A small encoder-decoder audio transcriber, trained from scratch.
Model: encoder activation gelu, decoder layers 6, decoder norm layernorm, decoder activation gelu.
Rows from block 8 of the audio encoder of a small encoder-decoder audio transcriber, named by matrix and row number. Each number is 500 + 25 x the weight over its row's rms, rounded and kept within 0 to 999. All counts start at 0. Numbers have three digits each.
Before each channel's rows are labels from the 100 clips, of 14976, where the channel reaches its highest value: "loudest" is the band of the loudest frequency at the time of the peak. Only what is clearly more common there than usual is listed. The data: read English sentences (LibriTTS-R). In brackets: how many of the 100.
# c30: last pointwise conv (encoder.blocks.8.c3.0.weight, 320x320x1), inputs 240-319

loudest: 4000 to 8000 Hz (33)
c30.226:523511481476491542488509508466490496457525514471531455480513474468504528514485524532504468479554532485519531484478493447517539520517504507487470499477504536468488481522477450515431540507469511523492551509512503501461494503453485456500498458

loudest: 2000 to 4000 Hz (25)
c30.30:533514485498554546530502489465501517502504523486518519515522507485459574528538478517533535534460500510497511536486492495546504505490467496488503485520562538526522472502530518526510537493493494497542510497504497457516505514506457536513500478

loudest: 2000 to 4000 Hz (26)
c30.39:515559493437514465530514496439495501515537533482516544540512511501509502505524487537509538489490498483546556462523497474539503470501473490491498448499490487555529523504535494495516497500529552511568509522497522517506496488547493494494486463

loudest: 250 to 500 Hz (32)
c30.104:523468479511490438447554501453548477542509507521476509520490506504464516493522501530501513483510529507476516478477513479515493482482532497479513480537502528518488522470504521518497515537500532476489503499456501499437460505524483497492447485

loudest: 2000 to 4000 Hz (54)
c30.194:499489510529500458497486481520490510470516516521496501495505472515512497519534461495471531474481477513497514486519476481500499529489526504486525476501501477477459544491533500465504515481551492544475488485495460481487525521562547479517511492

loudest: 250 to 500 Hz (48)
c30.0:471488454500463458508450498474488511491510527502469469447477507524473526512495474502512497490452502488485498471473539498484550478539472553487516516464496486488491477500488530472511477491485501521452467547504494535518465491480481487529460493

loudest: 4000 to 8000 Hz (32)
c30.100:489472553505523513489472507475496481457538498521535495509516487476504494485509534545526554495513497529499549508552564515540512513491515559512543438474494491457474526472467495487463457502513526525532498481471519522473531550498471478488519489

loudest: 4000 to 8000 Hz (77)
c30.123:483510488513487461469497497477454511535505547461473453509501505479503517514494484500479503536511540508521493473442514516498472489459491504509503515529479511484487459513493546529457509504449534510468563515439492560518508515506462469487480480

loudest: 250 to 500 Hz (55)
c30.222:491484515514482499479516466509468495489479480498508500469490466500486502484508501475492521498523493532492512516464521473549490500537547502464478480511527486494461551505511546511511523487450491480477442513476471518524515533483515517504514472

loudest: 250 to 500 Hz (34)
c30.264:538511536502475495489501467508454524477469509495542507492488441506499492508534507547501516487480567537483514515516492484508513506547466488501471563527504517482516503468525509540507508508525510491514481526526524503503530484514481493504448518

loudest: 4000 to 8000 Hz (28)
c30.186:503519480511495482502495458458511523521507489581505524502483496498478501477517452470512467499526512510486507506545490518493487481495503520486493544478517455508499481487523516493472492503507501514524480473525520515501525509503497485525489535

loudest: 4000 to 8000 Hz (40)
c30.50:499482515500460515481515496504535517494522500501473520481493518498535449489500502495518527474459534499475476503506490474506476496460477511504467499486531489478449492506523530487541455502500489481487487478431501478500506500491584516507533530

loudest: 250 to 500 Hz (38)
c30.216:514507480482503459507522486538521526536500552536526486512511482530507540462489488560498471515504485482497501504469514515503504456498435480478503510515494480467504524507533494480502524490493497449494470479506505543551524488451464431548478482

loudest: 4000 to 8000 Hz (46)
c30.242:476469541510553497503530481510453506436505491497492510508513557463533486455493500494490525485486522529490513495504501478525464488483496489507482488506501472515479525513480506520507511504483520553489517525493469529490531467528506516482520493

loudest: 2000 to 4000 Hz (30)
c30.102:487511509511540511514526526483471492497500465490495479503479520520482501476493467481478481510507566531537477479529485527479491510526498541497489520506523527515504499488530484508517485472495527502527518465500501504484524522543510522523516502

loudest: 250 to 500 Hz (49); 500 to 1000 Hz (31)
c30.66:496454525492497502500512504474520498538501514533550499480474526484490500510517510485499495500486515483502486499496500508519465487519546494503498515526529525500483487529492478482504466537512488565504508501494428552519500474489423459479491466

loudest: 250 to 500 Hz (35)
c30.10:548466488448493468470515505467496501522506519515560528446469513497450495528499470501513475497436517483506472500487500502492490459474469471522516505467456516507480498534520540499503540498507474507493488513494517513455485515527554485517465532

loudest: 250 to 500 Hz (56)
c30.29:501497501492508513489503499478484492500533551477498516479480491516507482477499494556516520513504494503499495509510507503518475517508453570469499525453475519489530467524457530442508521543485479485505520502571484514519490500511484499496539507

loudest: 2000 to 4000 Hz (25)
c30.31:486527460475491484550511508453481506524509510505529504499516488507538498537527483518518541491461485520506501559543511496532509541506486475484530479498521470510492504526470471530523468499497537513555494510485513502524492520533495528507493491

loudest: 4000 to 8000 Hz (49)
c30.134:460528468486511542530480467524516507491541508510484472477505499525469531522433536484558492462471527505507528443493527494473483478465508484497487528510513500481488485488466502463496495478520502490526462480464482519491499489447492482499533491

loudest: 250 to 500 Hz (54); 500 to 1000 Hz (32)
c30.241:482522519536488494490498535483496492519517522545490502498498551504466528499482458474458565528481478505474486493496514484529515507507496485460495517561511496536510506544550511491517528503505531498507512475526460471488557534473497498497498510

loudest: 250 to 500 Hz (50)
c30.36:557539511489531499482477475477519495510498482495469479522501473446464461523513524480535547463484524540500463469509472521526471452451567502496488520471463518492511475526447485527502498480492468534479464468493512539450530467477449446477506509

loudest: 250 to 500 Hz (33); 500 to 1000 Hz (26)
c30.252:502530446529489536499517497513469475465517495508495470502486519502541491492531513466540499519481469515504508542515557481492535525517481524497521495523523502523530493497494450495464494501524526462480496505505498470512467474523498474516509523

loudest: 500 to 1000 Hz (30)
c30.109:484474473487457466505492491501531519480508499525514516499509499496500488476510506534500493503499529496448511475499483498494527453506511510480511437438513521478486539543504494494500475489484508509503492486533433494454470467442481483481490532

loudest: 250 to 500 Hz (34)
c30.300:476487504445494531523494490530466466533500505478446527546462509507476494481479510521483517461525508451437509494536488468499485491471531507549522538515498469519532496495512487498486504516524488553467510517481517482511488541523518500489506526

loudest: 250 to 500 Hz (36)
c30.306:496524513516541529446460474480514559530443501470520494458442516496507497502475499517475528496502506487519506480504465528495503504498527470514537542472484493551514470498470526487505509510472491549505497508493519458484506499453459468511481454

loudest: 250 to 500 Hz (49)
c30.8:460523501499474488522484450435495455545526526492547521540486522498508467482541460525510507528501462501500481534531505477537504500476511536500471482465518473475483519528490467513520502549534466513490486469514517444470460494506535463462518469

loudest: 2000 to 4000 Hz (29)
c30.91:533507506525513484480493449475452515466470490522512465485500548555491516505516476509490486504475499524477534464543469536531470522519502503468508473523532483483499516489545473507514555499510470476502476515512495465475567523513508487543479476

loudest: 4000 to 8000 Hz (49)
c30.319:516477538513463515552483508506499507527506497475527534505482478542502504490468510499518507502472555487411497486487448516540448489520515527484490459482509485507524476514487482498493533452496492528490468492472462497504538504511490497550464508

loudest: 250 to 500 Hz (49)
c30.4:454513497504451532518482522537494553520504507529478528500529483488489505533477467471524498503458504425498485478496510516507498490444493520535503445462513468484522469521507497483513485507493501530525518532516507535552504531516543491528488485

loudest: 4000 to 8000 Hz (34)
c30.107:527490549502478491502476492491463473517506506480489469458504465491472526501490488530495523533476501495501465527527501496503494486496522530481477498527469514524464516447491497475498530459488480490534509508501481506521473512477512483488512468

loudest: 250 to 500 Hz (35)
c30.40:444458485488535487472500480461500479527507492511499478535470513477473501503521489513529561514483524539506503521532476509498502506483495498473498493463497549491513532484522509505479531491483514522510525501524485531483498498491473469497510497

loudest: 250 to 500 Hz (35)
c30.122:464525499504525495493510473517476488515505533531490552523523514508484482476469485438495479492469523498517518488502513447513481510529497516494483476491518503463506498525511547520537538458537520498541490485484495537505500568515472504471494510

loudest: 4000 to 8000 Hz (25)
c30.170:504529469470542545506512499466511518492477494524518556481510492472521459558515499501494490487532525483480495501539471485469509502479527455526508542472546528527546489548517481451472515505482515513492546517508502498471503513514480491473478447

loudest: 1000 to 2000 Hz (26)
c30.127:527510474480494547482486508533504495492476511528547496538503471526490512536476476518475505424496480479534515510513521513445480503538485504479486543497462503504503472530530483512497549507527490497518484507507512470471495528474476499499489508

loudest: 1000 to 2000 Hz (25)
c30.24:499560515500468518522486503497471520543489516464535463495463537503521499474482510494542510504540485519536487517530505522518468503503462482515457545474461462470497492526483463486465492510483461473503514519533499488501559494515459477467479467

loudest: 4000 to 8000 Hz (28)
c30.249:491465488525510499522467494497486496480517501457531502490480433479475501458520478478526495507498467484488497484523517490509483497549531512492526477525493479472459467532500482505529472515505485557516472501531472484492506508544498501494554493

loudest: 4000 to 8000 Hz (36)
c30.227:534471491540518520552487499472450461511513469519507531508484477466537540504498490521515515501448492526480489508550499506438520474532482534500528485541459486512493541537525504490511488484484529479490493495464526520438421546478486487494523481

loudest: 4000 to 8000 Hz (25)
c30.98:481498528487508492511508530530476542471469471500471518488516536471501484499517499463488473513493509458487498515479491500504516481513487524448513448487504503501505540518539464505524521480516553489491507495514494460474518522470533522503487440

loudest: 500 to 1000 Hz (39)
c30.126:495532507489478471469495474502488540510528491489490525470507530526507498487488514490498476515540496467494460523505469516520480503452523509520495451519516472508504513438482537530470499513517479492484522474493506461488523542541473480490467501