Weights of a small encoder-decoder audio transcriber: 62.7 epochs.
Rows from block 7 of the audio encoder, named by matrix and row number. Each number is 128 + 24 x the weight over its row's rms, rounded and kept within 0 to 255. All counts start at 0.
# mid10: scale 2 width-5 conv, dilation 3 (encoder.blocks.7.mid.1.0.weight, 80x80x5), inputs 48-59, a 5 kernel for each
mid10.0 [138 131 182 117 118  80 151 138 147 138 139 141 116 106  86 124 141 110 105 111 170 191 146 104 144 101 120 136 127 105 112 125  89 117 131 159 125  79 108 113 143 133 119 133 108 149 139  96 103  84  99 123  94 124 136 120 197  71 122  70]
mid10.1 [134 146 138  81 116 119  92 153 123 102 127 181 142 132 150  83 117 113 139  98 149 133 126 137 135 100 180 115 120 135 114 129 113 109 155 170 109 111 117 177 123 114 157 143 167 132 111 130 156 105  89 144 134 158  92 147 155 100 147 146]
mid10.2 [120 154 138 138 104  90 195 105 128 121 135 136 120 127 109 144  91 111  89 125 146 153 135 115  89 154 123 158 113  96 137 139 147 119 131 161 105 141 126 133  94  90  98 145 101 132 120 133 135 124 150 148  95 113 141 101  87 141  70 141]
mid10.3 [148 132  90 155 129 151 141  87 129 115 148 131 129 146 100 162 122 128 117 134 180 151 169 177 165 143 116 122 146 100 138 117 134 123 132 107 173 125 135 131 157 107 116 127 143 107 130 130 117 133 118  73 153 106 120 122  89 131 150 133]
mid10.4 [177 153  82 116 110 105 133 111 191 142 138 136 114 135 167  88 120 132 144 118 146 118 137  97 120 122 113 152  93 119 165  96 134 118 116 169 115  95 129 117 148 146  96 108 137 131 106 153 136 164 143 107 104  99 163 113 114 135  96 100]
mid10.5 [143 161 100 182 137 169 134 121 119 130 151 121 134 127 132  97  74 107 158  69 149 127 133 121  82 159 147 136 134  94 177 151 163 137 129 145 143 133 134 109 155  93 171 105 136  98 147 115 142 122 121  80 162  91 131 147 141 119 173 158]
mid10.6 [165 150 124 143 113 133 195 145 155 100 120 115 144 182 116 119 109 157 122 110 121 115 145 144  81  99 118 115  52 100 122 108  87 135 120 156 123 123 124 119 108 143 126 102  97 150 170 103 148 126  81 109 112 110 121 108 136  92 123 107]
mid10.7 [ 97  96 109 129 118 109 134 104 134 141 106 135 135  90 115 145 128 138  90 101 129 113 114 147 147 166 140 118  93 140 164 110 141 126 114 116 121 132  70 118 125 126 125 137 106 152 164 106 163 143 170  65 127 115 136 165 135 144  91 147]
mid10.8 [112 114 146 162 153 158 181 125 140 146 161 113 150 140 139 125  85 101 140 157  90 124  83 130 158 120 125  81 132 107  95 144 124  69 200 144 139 120 114 117 148  93 119 123 106 125 145 132  93  87 107  71 114 145 104 113 163 130 110 118]
mid10.9 [125  76 140 100 172 103 110 122 118 140  97 135 121 141  98 104 106 180 134 143 117  94 173 159 158  93 122 125 138 167 151 123 134 146 132 193 154 158 138 113 128 124 130 107 166 131 109 141  64  66 145 161 127 122 147 118 125 142 103 137]
mid10.10 [109 132  84 144 118 124 115 106 116 135 151 122  90 200 153 127 104  99 134  96 140  92 136 129 132 120 130 133 134 114 134 134 164  99 138 111 127 130 123 129 165  83 149 136 166  91  96 147 176 124 107  92 167  97  82 110 141 151 134 121]
mid10.11 [110 103 122  99 105 141 101 153 127 116 126 130 103 101 108 120 207 163 105  55  88 142  96 118 120 109 126 113  95 100 107  63 131 155 137 135 119 111 114 166 114 129 144 159 133 121 152 140 116  84 153 117 154 122 118 114  92 129 125 151]
mid10.12 [155 136 120 131 148  99 171 135 125 168 124 120 148 168 116 164 144  68  91 122 157 150 128 101 145 113 168 116 115 109  96  54 163 174 120 130 137 129 152 105  74 133 155 142 102 146  90 152 132 132 153 178 120  70 134  95 127 138 131 181]
mid10.13 [155  96 156 129 111 162 163 143 182 189 128 146 153 175 175 154  98 125  97 119 124 186 144  74 107 127 112 136  77 103 130 134 112 145 147 134 150 135 125 144  96 131 124 135 145  99 119 135 142 136 131 137 166 174 150 135 101 156 155 115]
mid10.14 [111 144 129 168 141 121 139 131 152 158 128 144 127  90 147 144 140 150 117  98 137 175 152 169 110 116 145 104  95 133 153 119  82 146 113 134 195 174 133 140 130 123 127 178 149 102 149 114 139  82 109 154 125 118 174 153 118 130 135 152]
mid10.15 [ 94 106 130  98 126 108 130 110 132 112 171 162 133 114  97 149 121 146 123 118 107 109 153 167 106 177 173 167 131 185 125 137  94 171 145 137 175 132 138 137 151 173 158 128 107 123 132 144 117 118 111 154 140 136 108 133 119 101 131 169]
mid10.16 [117 133 136 103  97 135  67 155 112  96 132 150 148 138 136  90  89 121 132 146  93 156  81  85 140 168 121  97 137 166 154 117 124 147 146 146 150 113 170  76 176 156 160 124 125 132 128 122  93 120 139 139 130 143 143 138 140 112 164 157]
mid10.17 [163  94 134 124 104 143 132 149  79  71 164 144 104 124 116 141 122 143 146 150 134 145 195  90  99 108 141 134 163 140 104 118  78 158 135 123 144 114 142 153 109 129 148  91 131 147 141 119 150 110 127 129 152 141 130  72 128 150 100 122]
mid10.18 [121 148 115 117 164 129 123 165 100 155 133 126 117 154 137 128 127 160 132 108 144 160 160 118 104 117 164 138 148 112 143 182 121  98 151 108  87  72 140 145 145  97 139  98 150 114 123 130 138 127  85 124 109 172 151 139 153 132 137 112]
mid10.19 [140 117  87  97  93 134 142  83 121 129  91 182 137 132 138 128 113 121 136 131 102 136 130 135 107  91 129 142 170 142 135 124 173 117  85 144 163 155 134 113 125 153 151 139 100  92 172 105 104  94 142 161 160 104  99 158 141 152 120 117]
mid10.20 [112 122 102  76 111 131 143  79 102 113 148  94  47 119 140  94  91 108 182 128 109 123 129 149 145 117 163 156 124 132 107 141 133 123 159 125  93 186 138 106 157 173 136 183 120 107 149 130 170 163 120 136 121 123 128 183 115 138 117 149]
mid10.21 [142 157 125 174 193 100 112 119 142 128 122 101 158  93 142  91 103 121 131 129 143 157 143 171 189 114 149 137 101 135 161 129 135 123 105 156 144  89  97 121  94 134  97 154 107 151 123  97 101 106 116 147  93 136 145  80 142  99 154 142]
mid10.22 [118 124  99  95 144 109 118 169 108 137 137 128 129  87 143 108  82 125 164 144 118 108  92 131 142 106  99 148 160 141 116 142 140 154  98 123 116 100 129 129 130 104 159 159 119 127 112 111 130 120 144 164 144 135 131 136 139 120  99 114]
mid10.23 [146 143 124  99 151 146 137 123 105 124 175 124 169 102 108 126 143 126  85 144 143 160 138 103 108 147 161 168 110 173 127 129 153 173 142 140 107 150 139 145 144 185 147 125  93 107 131 161 123 132 109 175 148 158 156 131 133 151 137 149]
mid10.24 [132 126 176 150 152 154 115 154 139 123 166 120 147 133 118 137 127 114 120 144 153 103 133 133 117 121 157 128 128 149 135 178 114  84 114 151 163  85 125 134 153 133 155 164 106 150 120 167 150 100 101 146 139  98 106 141 124 119 146 159]
mid10.25 [ 66  84 163 174 123 132  90 137 128 175 115 104 132 107 103 184 168  92 100 173 101 123 106 124  99 110 120  82  99  74 137 138 136 113 121 128  91 104  91 131 120 136 137  97 135  87 110 130 171 132 141 129 120 133  97 142  94 139 177 114]
mid10.26 [141 129 166  92 124  96 106 128 149 155 107 108 124  88 141 129 128 156 145 122 119 176 126 173 147 127 119 136  93 121 124 139 102 130 162 140 102 178 133 136 127 102 167 130 162 142 163 116  78 118 108 107 127 179  90 123 125 118 149 101]
mid10.27 [163 111 174  52 122 109 142  94 171 114 143  78 142 116 135 111 160 146 119 140 139 142 129 137 104 100 113 129 116 120 105 123 134 131 147 116 132 120 146 130 167 110 107 129 131  98  95 150 124 178 140 106 110 134 122 119 137 142 130 132]
mid10.28 [123 172 128 141 117 106 148 108 124 114 105 161 115 133 124 117 124 143 113 131 162 175 157 116  98  82 128  98 148 135 102 111 133 120 128 121 144 158 126 118 126 112 102 146 101 124 121 140 114 133 126 149 122 101 152 115 117 136 133 147]
mid10.29 [161 172 131 182 128 150 100 140 138 162 123 137 149 127 139 160 159 158 130  97 104 146 137 164 158 139 110 149 136 168 130 137  99 166 138 113 142 161 103 142 126 125 144 155 135 138 146 104 117 159 108 129 100 167 149 134  81 128 111 112]
mid10.30 [118 158 159 147 124 145 120 125 114 136 134  89 123 101  99  99 148 152 125  85 121 146 167 107 137 137 128 151 147 135 155 105 118 103 114 125  86 120 169 121 148 108 110 156 140  98 178 116 140 145 167 117 160 129 131 105 129 109 111 119]
mid10.31 [169 156 152 110  54 152  93 107  48 142 117 142 150 120 116 120 152 114 150 166 110 134 120 153 177 135 107 139 164 111 151 112  95  97 131 180 181 152 151 124 131 169 142 134 156 156 117 153  80 116 121 125 104 153 134 136 121 118 132 114]
mid10.32 [104 103 167 139 138 133 112 106 118 114 140 130 121 126 123 157 121 112 163 139  65 139 173  97 159 113 106 108 150 113 155 161  96 132 148 131 142 105 121 136 158 134  86 106 141 110 118 132 135 118 172 143 170 131 158 138 104 113 134 137]
mid10.33 [133 182 143 115 142 157 131 139 188 139 145 120  67  67 101 106 123 181 154 145  98 185 127 130 166 118 118 122 155 107 114 116 103 125 165 106 142 105 151 147 136 109 112 101 101 173 176  83  91  82 130 118 123 158 121 134  98 121 102  93]
mid10.34 [ 90 128 113  68 140  98 148  89 130 120 114 139 119 142 137 159 122 146  95 122 132 140 144 105 109 153 139 135 108 138 167 143 138 120 151 130 122 160 186 117 100  83 106 136 113 120  91 135  92 149 169  67 158 148 125 147 140  95  78 160]
mid10.35 [100 109 182  98 123 145 174 108 113 187 131 149 122 113 111 141 106 107 162 149 114 115 131 102 144 186 142 135 107 160 135 140 129 147 100 157 120 113 157  98 114 141 107  93  51 163 151 122  96 110 119  73 110 107 143 128 151 121 126 125]
mid10.36 [159 135  97 136 122 137  95 169 137 177 148 150 122 137 120 142 130  84 123 140 150 119  96 100 148 113 165 130  95 127 103 160  99 115 140 134 121 103 180 154 102 141 122 148 120 144 111 129 157  80 143 159 141 123 116 103  91 123 120 113]
mid10.37 [163 167 210 103 148 122 116 132 133 118 124 124 148 154 103 146 110  82  91 127 136 153 110 137 133 155 131 129 135 127 110 112  84 146 131 168 139  92 162 116 104 116 118 114 132 132 109  56 157 118 131 126 118 163 173 118 156 141 130 143]
mid10.38 [126 166 130 143 115 147 167 160 120  94 125 138 158  74  85 154 195 109 120 121 144 159 132 105 120 127 162 140  91 139 146 135 155  79 151 110 111 146 144 126 144 130 140 160 165 143  95 111 143 150 116 131 147 149 121 110  99 174 163 158]
mid10.39 [ 86 104 143  98 124  97 111 123  97 130 150 161 190 106 129 108  82  93 142 145 154 157  92 140 160 111 118 149 107 166 135 126 121 144 158 159 109 141 132 133 139 144 129  99 128 159  81 136 186 154 119 166 155  98 126 160 204 101  73 103]
mid10.40 [117 131 141 121 185  96 153 165 105 155 118 132 133  91 112 143 122 155  93 140 109 131 144 144 124 135 115 157 202 140 114 126 143 111 105 100 116  88 144 118 144 102 116 123 143 132 113  95 153 109 149 108 107 135 135  93 105 158 108 148]
mid10.41 [126 135 142 138 144 164 138 126 113 171 165 108  98  72 123 101 120 122 144 138 145 188 152 147 141 142 113 155  79 123 122 118 152 107 108 134 114 144 152 136 122  98 131 116 143 122  95 111 142  67  88 130 122 144 131 149 117 120 144 103]
mid10.42 [ 93 113 170 116 151 157  81 118 192  75  93 150 134 109  97 145 132 120 140 129 153 134 156 123 115  73 121 114 112 153 178 149 155 125 131 119 195 125 132 128  77 108  60  70 103 127 143 154 134 104 109 136 117 155 109 116 117  87 152 112]
mid10.43 [ 88  64 153 135 111 119 118 108 148 117 147 103 135 135 107 124 108 101 123  98 147 159 161 142 118 141 110 118  94 104 169 154 154 132 147 111 156 170  74 128 148 109 104 123 155 109 101 136 135 145 131 138 145  87 172 169 108 165 122 103]
mid10.44 [133 115  87 177 110 136 116 165 110 148 134 173 140 153 123 134 120 120 149 142 145 138 114 126  75 128 128 103 107 162 130 152  84 150 132 162  84 136 146 148 132 119  95 179 147 134 171 130 177  95 143 138 165 144 133  89 146 103 115 139]
mid10.45 [ 92  74 147 160 131 113  76  97 136 113 145 162 101 135 133 106 171 120 143 155 156 126 104  96  84 111 123 109 119 136 123 141  58 113 149 107 100 117 155 139 132 149 144 121 130 127 126 108 162 123 154 153 139 171 134 115 139  67 119 108]
mid10.46 [ 98 118 177 136  91 124 130 161 108 158 139 126 159 140 146  98 111 145 159 162 129 106 108  87 173 135 139 108 104 136 124 104 143 163 131 123 147 119 103 109 137 125  90 103  98 147 146 168 145 106  66 127 155 152 161  90  95  92 135 131]
mid10.47 [109 124 122 120 109 133 153 112 144 116  84 144 160 112 169 127 138 128 137 146 133 172 147 131  97 143 109 139 121  97  63 120 122 130 116  83 127 141 123 149 121 139 114 140 107 129 100 132 117 147 141 103 112 114 131 128  82 134 105 130]
mid10.48 [159 152 146  97  67 140 132 110  84 115 127 130 121 142 154 152 141 127 159 166 139  88 146 136 103 115 119 130 112 139 126 136 135 167 111 134 184 177 133 126  88 135 134 134 128 132 130 107 130 181 131 170 130 121 161  96 102 136 113  84]
mid10.49 [130 149 120 119 105 130 137 136 206  92 120 121 110  96 122 125 103 115 140 158 144 119 155 169  82 128 151 117 131 123 140 175 140 134 143 107 133 138 127 155 128 142 130 134 125 191 118 116 123 132 118  95 116 101 156 158 147 115  95 128]
mid10.50 [150 142 128 114 143  81 124 117  88 122 172 133 129  86 154 108 120 161  82 119 135 109  99 109 115 117 140 134 150 126 136 168 101 108 154 128 104 123 119 109 152 157  85 132 107 125 137 116 134 125 153 119 124 167 119 134 132 156 149 130]
mid10.51 [108 152 130 139 178 135 119  94 105 131 143 102 134 178 138 136  82 129  91 141 130 147 153 137 142 112 101  98 119  98 120 141 125 107 118 120 117 128 135 128 153 168 171 144 126 111 146 147 139 160 170 181 136 150 145 137 153 174 132 101]
mid10.52 [121 124 134 119 111 124 151 148 125 131  91  56 156 138 142 162 172 119 121 133 133 123 149 101 112 170 156 143 137 101 158 141 128 128 151 139  51 159 131 120 153 142 157 149 190 133 138 160 123 119 165 121 144 123 110 177 144  71 150 121]
mid10.53 [153 125 164  84 107 124 140  97 135 149 110 151 131 161  99  93  86 175 124  86 127 166 108 195 101 150 122 164 107 133 152 132 115 112 112 111 104 145 141 120 140 159 159 144  94 139 157 161 125 123 142 133 123 110 107 159 139  81 109 128]
mid10.54 [113 114 143 147 146 102 125 139  94 104 105 134 153 102 121 128 123 169 130 115 150 105  83 127 134 137 131 141 135 135 148 122 135 105 127 122  98 148 142 162 167 128 139  99 104 113 146 117 172 157 148 159 115 139 125 162 137 134 128 147]
mid10.55 [120 157 135 110  77 161 101 143 128 133 103 115 131 115 132 111 132  70 147 145 168 136 105 145 152 150 145 147 141 165  88 113 129 103 119 129 132 140 141 139 167 130 131  90 145 112 129  98 146 145 138 160 143  99 160 122  93  96 125 149]
mid10.56 [117 118 140 165 132 133 125  86 165 130 125 157 145  89 123 104 118  95  99 147 180 138 132 117 135 134 108  97 166 137 115 110 145 118 113 126 148 162 106  97 104 122 150 112 123 108 126 129  95 164 150 123 100 124  90 147 137  92 143  76]
mid10.57 [ 78 122 120 128 111 125 163 166 107 105 109 116 112 141 120 120 156 140 143 151 128 145 104 126 136 124 134 161 124 139 144  76 173  69  99 127  97 160 140 116 119 130 164 161 140 147 139 118 176 123 181 166 157 158 146 127 106  88 130 108]
mid10.58 [140 160 107  88 140 125 148 134 128 166 103 136 135 130 130 149 138  99 132 127 126 128  96 102 202 165 159 161 130 106 102 118 100 119 127 101  95 132 140 140 120  94 113 129 121  86 127 163 161 123 153 146 119  98 140 146  87 120 121 138]
mid10.59 [149 173 195 108 142 149 128 137 139 152  80 106 142 103 125 152 178 126  83  73 103 132 117 130 138 159 130 174 143 110 155 160 118 151 147 133 135 103 124 112 127 137 129 114 142 131 155 132 111  97 127 123 106 155 124 126 138 156  91 171]
mid10.60 [147 118  93 146 102 109 144 155 148 108 123 152 164 148 108 119  95 127 141  98 152  98 140 143 129 136 142 117 136 151 117 122 158 163 144 158 155 134 191 153 109 120 163 138 144 143 168  99 127  96 125 148 113 153 208 114 154 122 179 153]
mid10.61 [146 137 139 153 126  99 116 138 160 115 121 121 138 168 111 135 131 129 119 147 103 138 121 137 129 149 119  99 130 162  97  98 148 122 129 161 137 112 169 129 131 162 131 129 126 135 105 117 118 108 146 123 128 123 141 135 104 162 122 150]
mid10.62 [182 156 136 144 114 128 153 142 116 130  93  90 115 132  92 132 115 109 119 114 121 100 116 125  98  95  95 122 129 145 116 120 112  92 145 118 151 175 123 141  88  95  94 111  98  77 113 103  99 102 121 150  91 136 152 137 129 140 164 120]
mid10.63 [127 175 142 116  95 134 120 123  80 142 151 101 141  88 105 119 151  95 155 124 131 115 108 125 140 118 122  78 162 167 159 108 128 138  97  78  97 132 173 127 131 134 142 145 105 152 127 160 121 136  97 196 106 142 104 144 153 108  94 136]
mid10.64 [136 131 187 121 139 110 118 108 124 109 162 113 122 145 134  75  86 142 131 141 122 110 112 167 137 137 125 151 148 129 129 134 156  70 153 127  99  97 111 101 106 119 124  97  89 167 136 103 158 141  98 101 129 175 171 184 152  82 112 137]
mid10.65 [177 177 145 145 127 149 105 148 110 104 131 145 103 145 122  63  97 102 109 118 158 101  91 131 129 140 153 157 168 167 125 114 128 142 128  97 137 110  99 140 145 129 157 137 122  93 110 114 117  97 142 101 107 170 121 182 161 123 144 166]
mid10.66 [152 101 119  99 151 149  99 120 117 126  92 151 168 121 146 124  87 126  96 108  98 141 134 123 153 154 151 161 143 112 150  95 146 118 107 122 175 124 105  57 142 113 125  98 133 181 141 128  91  99 138 147 142 139 157 114 120 146 151 124]
mid10.67 [144 137  67 134 136 131 168 176  94 132  94 122 144 188 145 133 126 118  85 125 134 129 108 142 136 130 112 138 139 135 104  93 138 109 138 135 125 135 156 102 152 104 135 150  97 103 129 132 115 155 132 117  96 156 121  68  82 135 172 132]
mid10.68 [150 105 122 150  66 114 179 126 137  79 107  90 136 142 123 155 156 129 116 139 123 136  93 184 109 176 144 169 166 150  87 132 136 146 114 122 100 156 153 116 113 121 143  92 126 123  97 162 125 174 144 144 109 135 151 139 100 134 143 146]
mid10.69 [112 114 141 129 113 148 100 128 127 138 143 162  99 133 136 124 143 125 151 143 110 174 119  94 128 104 140 118 140 106 125 136 102 118 112 181 165 161 158 122  93 120 127  87 141 136 159 101 126 127 133 147 146 112 144 154  84 121 145 149]
mid10.70 [ 98 166 123 137 107 124 180 155 131 128 135  95 133 148 126 113 164 140 122 138 135 183 131 197 137 165 137 128  93 117 155 138 120 125 111 154  94 155  93 140  99 136 130 144 105 147  98 115 127 130 112 105 151 129 153 168 141 158 100  95]
mid10.71 [103 153 112  86 114 119 120 168 139 157 110 123 145  84 130 105 103 134 103 145 110 128 120 108 127 124 100 136 111 144 138 154 130 147 144 118 139 100 103 113 102 161 123 150 117 159 182 134 116 119 138 102  76 151  97 149 134 134 132 128]
mid10.72 [160 179 168 113 172 108 153  96 136 123 159 124 101 111 143 133  95 117 134 127 101 120 105 204 113 147 126 116 112 112 110 134 148 145 111 137  52 128 163 144 105 121 124  96 124 122  91 122 138 122 124 151 193 111 108 182 177 101 176 123]
mid10.73 [138  69 128  82 112  64 102  97 109 135 142  99 109 127 114 106 133 115 133 170 144  88 150 155 162 123 122 178 134 153 153 138 157 105 134 131 135 133 107 161 129 145 134  90 172 166 100 116  98 115 114 105 159 128 111 124 153 189 109 111]
mid10.74 [ 98 121  97 130 146 168  86 123 123 131 144 155 124 127  98 142 154 104  95 141  89 130  63 136 132 115 111 149 162 104 112 141 138 132 145 151 152 160 117 115 136 147 158 131 157  86 166 142 135 140 137 121 163 195 131 127 132 144 103  98]
mid10.75 [139  93 108 104 107 179  97 107 121  68 128 153 131 123 134 112  83 151 161 113 135 132 149 146 102 153 116 124 113 134  97 125 148 117 180 134 105 149 105 153 102  84 150  50 108 161 142 126 145 152  70 127 173 151 171 108 156 132 104 150]
mid10.76 [152 136 122 157 126 133 147 140 158 129 113 133 126 133 145 108 104 132 120  90 129 119 120 160 140 129 132 121  86 106 104 151 114 133 114 140 114 152 140 154 109 143 115  67  76 138 115 136  96 174 111  85 114 129 116 140 126 105 143  90]
mid10.77 [123 144  91 156  67  77 103 172 152 100 138 127 103 152 147  88 146 126 152 134 142 134  88 123 118 162 169 147 137 163 119 133 153 136 155 156 134 108  73 136 130  96 104 156 149 127 150 148 109 126 156 120 116 170 127 106 130 156 126 104]
mid10.78 [163 176 171 108 150 147 147 171 116 126 101  95 177 101 132 157 144 136 150 149 154 170 135 109 125 136 115 156 138 183  78 168 128 138 129 126 103 140 117 125 107 106 132 137 154 145 101 119 130 176 115 109 131 160 131 114 131 156  81 139]
mid10.79 [149 132 145 116 135  88 125 133 147 138 140 120 174 154 126 160 108 100 108 118 118 118 123 162 148 122 134 113 120 117 125  92 105  83 154 117 102 106 130 148 140 112 144 112 134 128 126 129 140 133 109 104 107 136 116 119 109  94 108 134]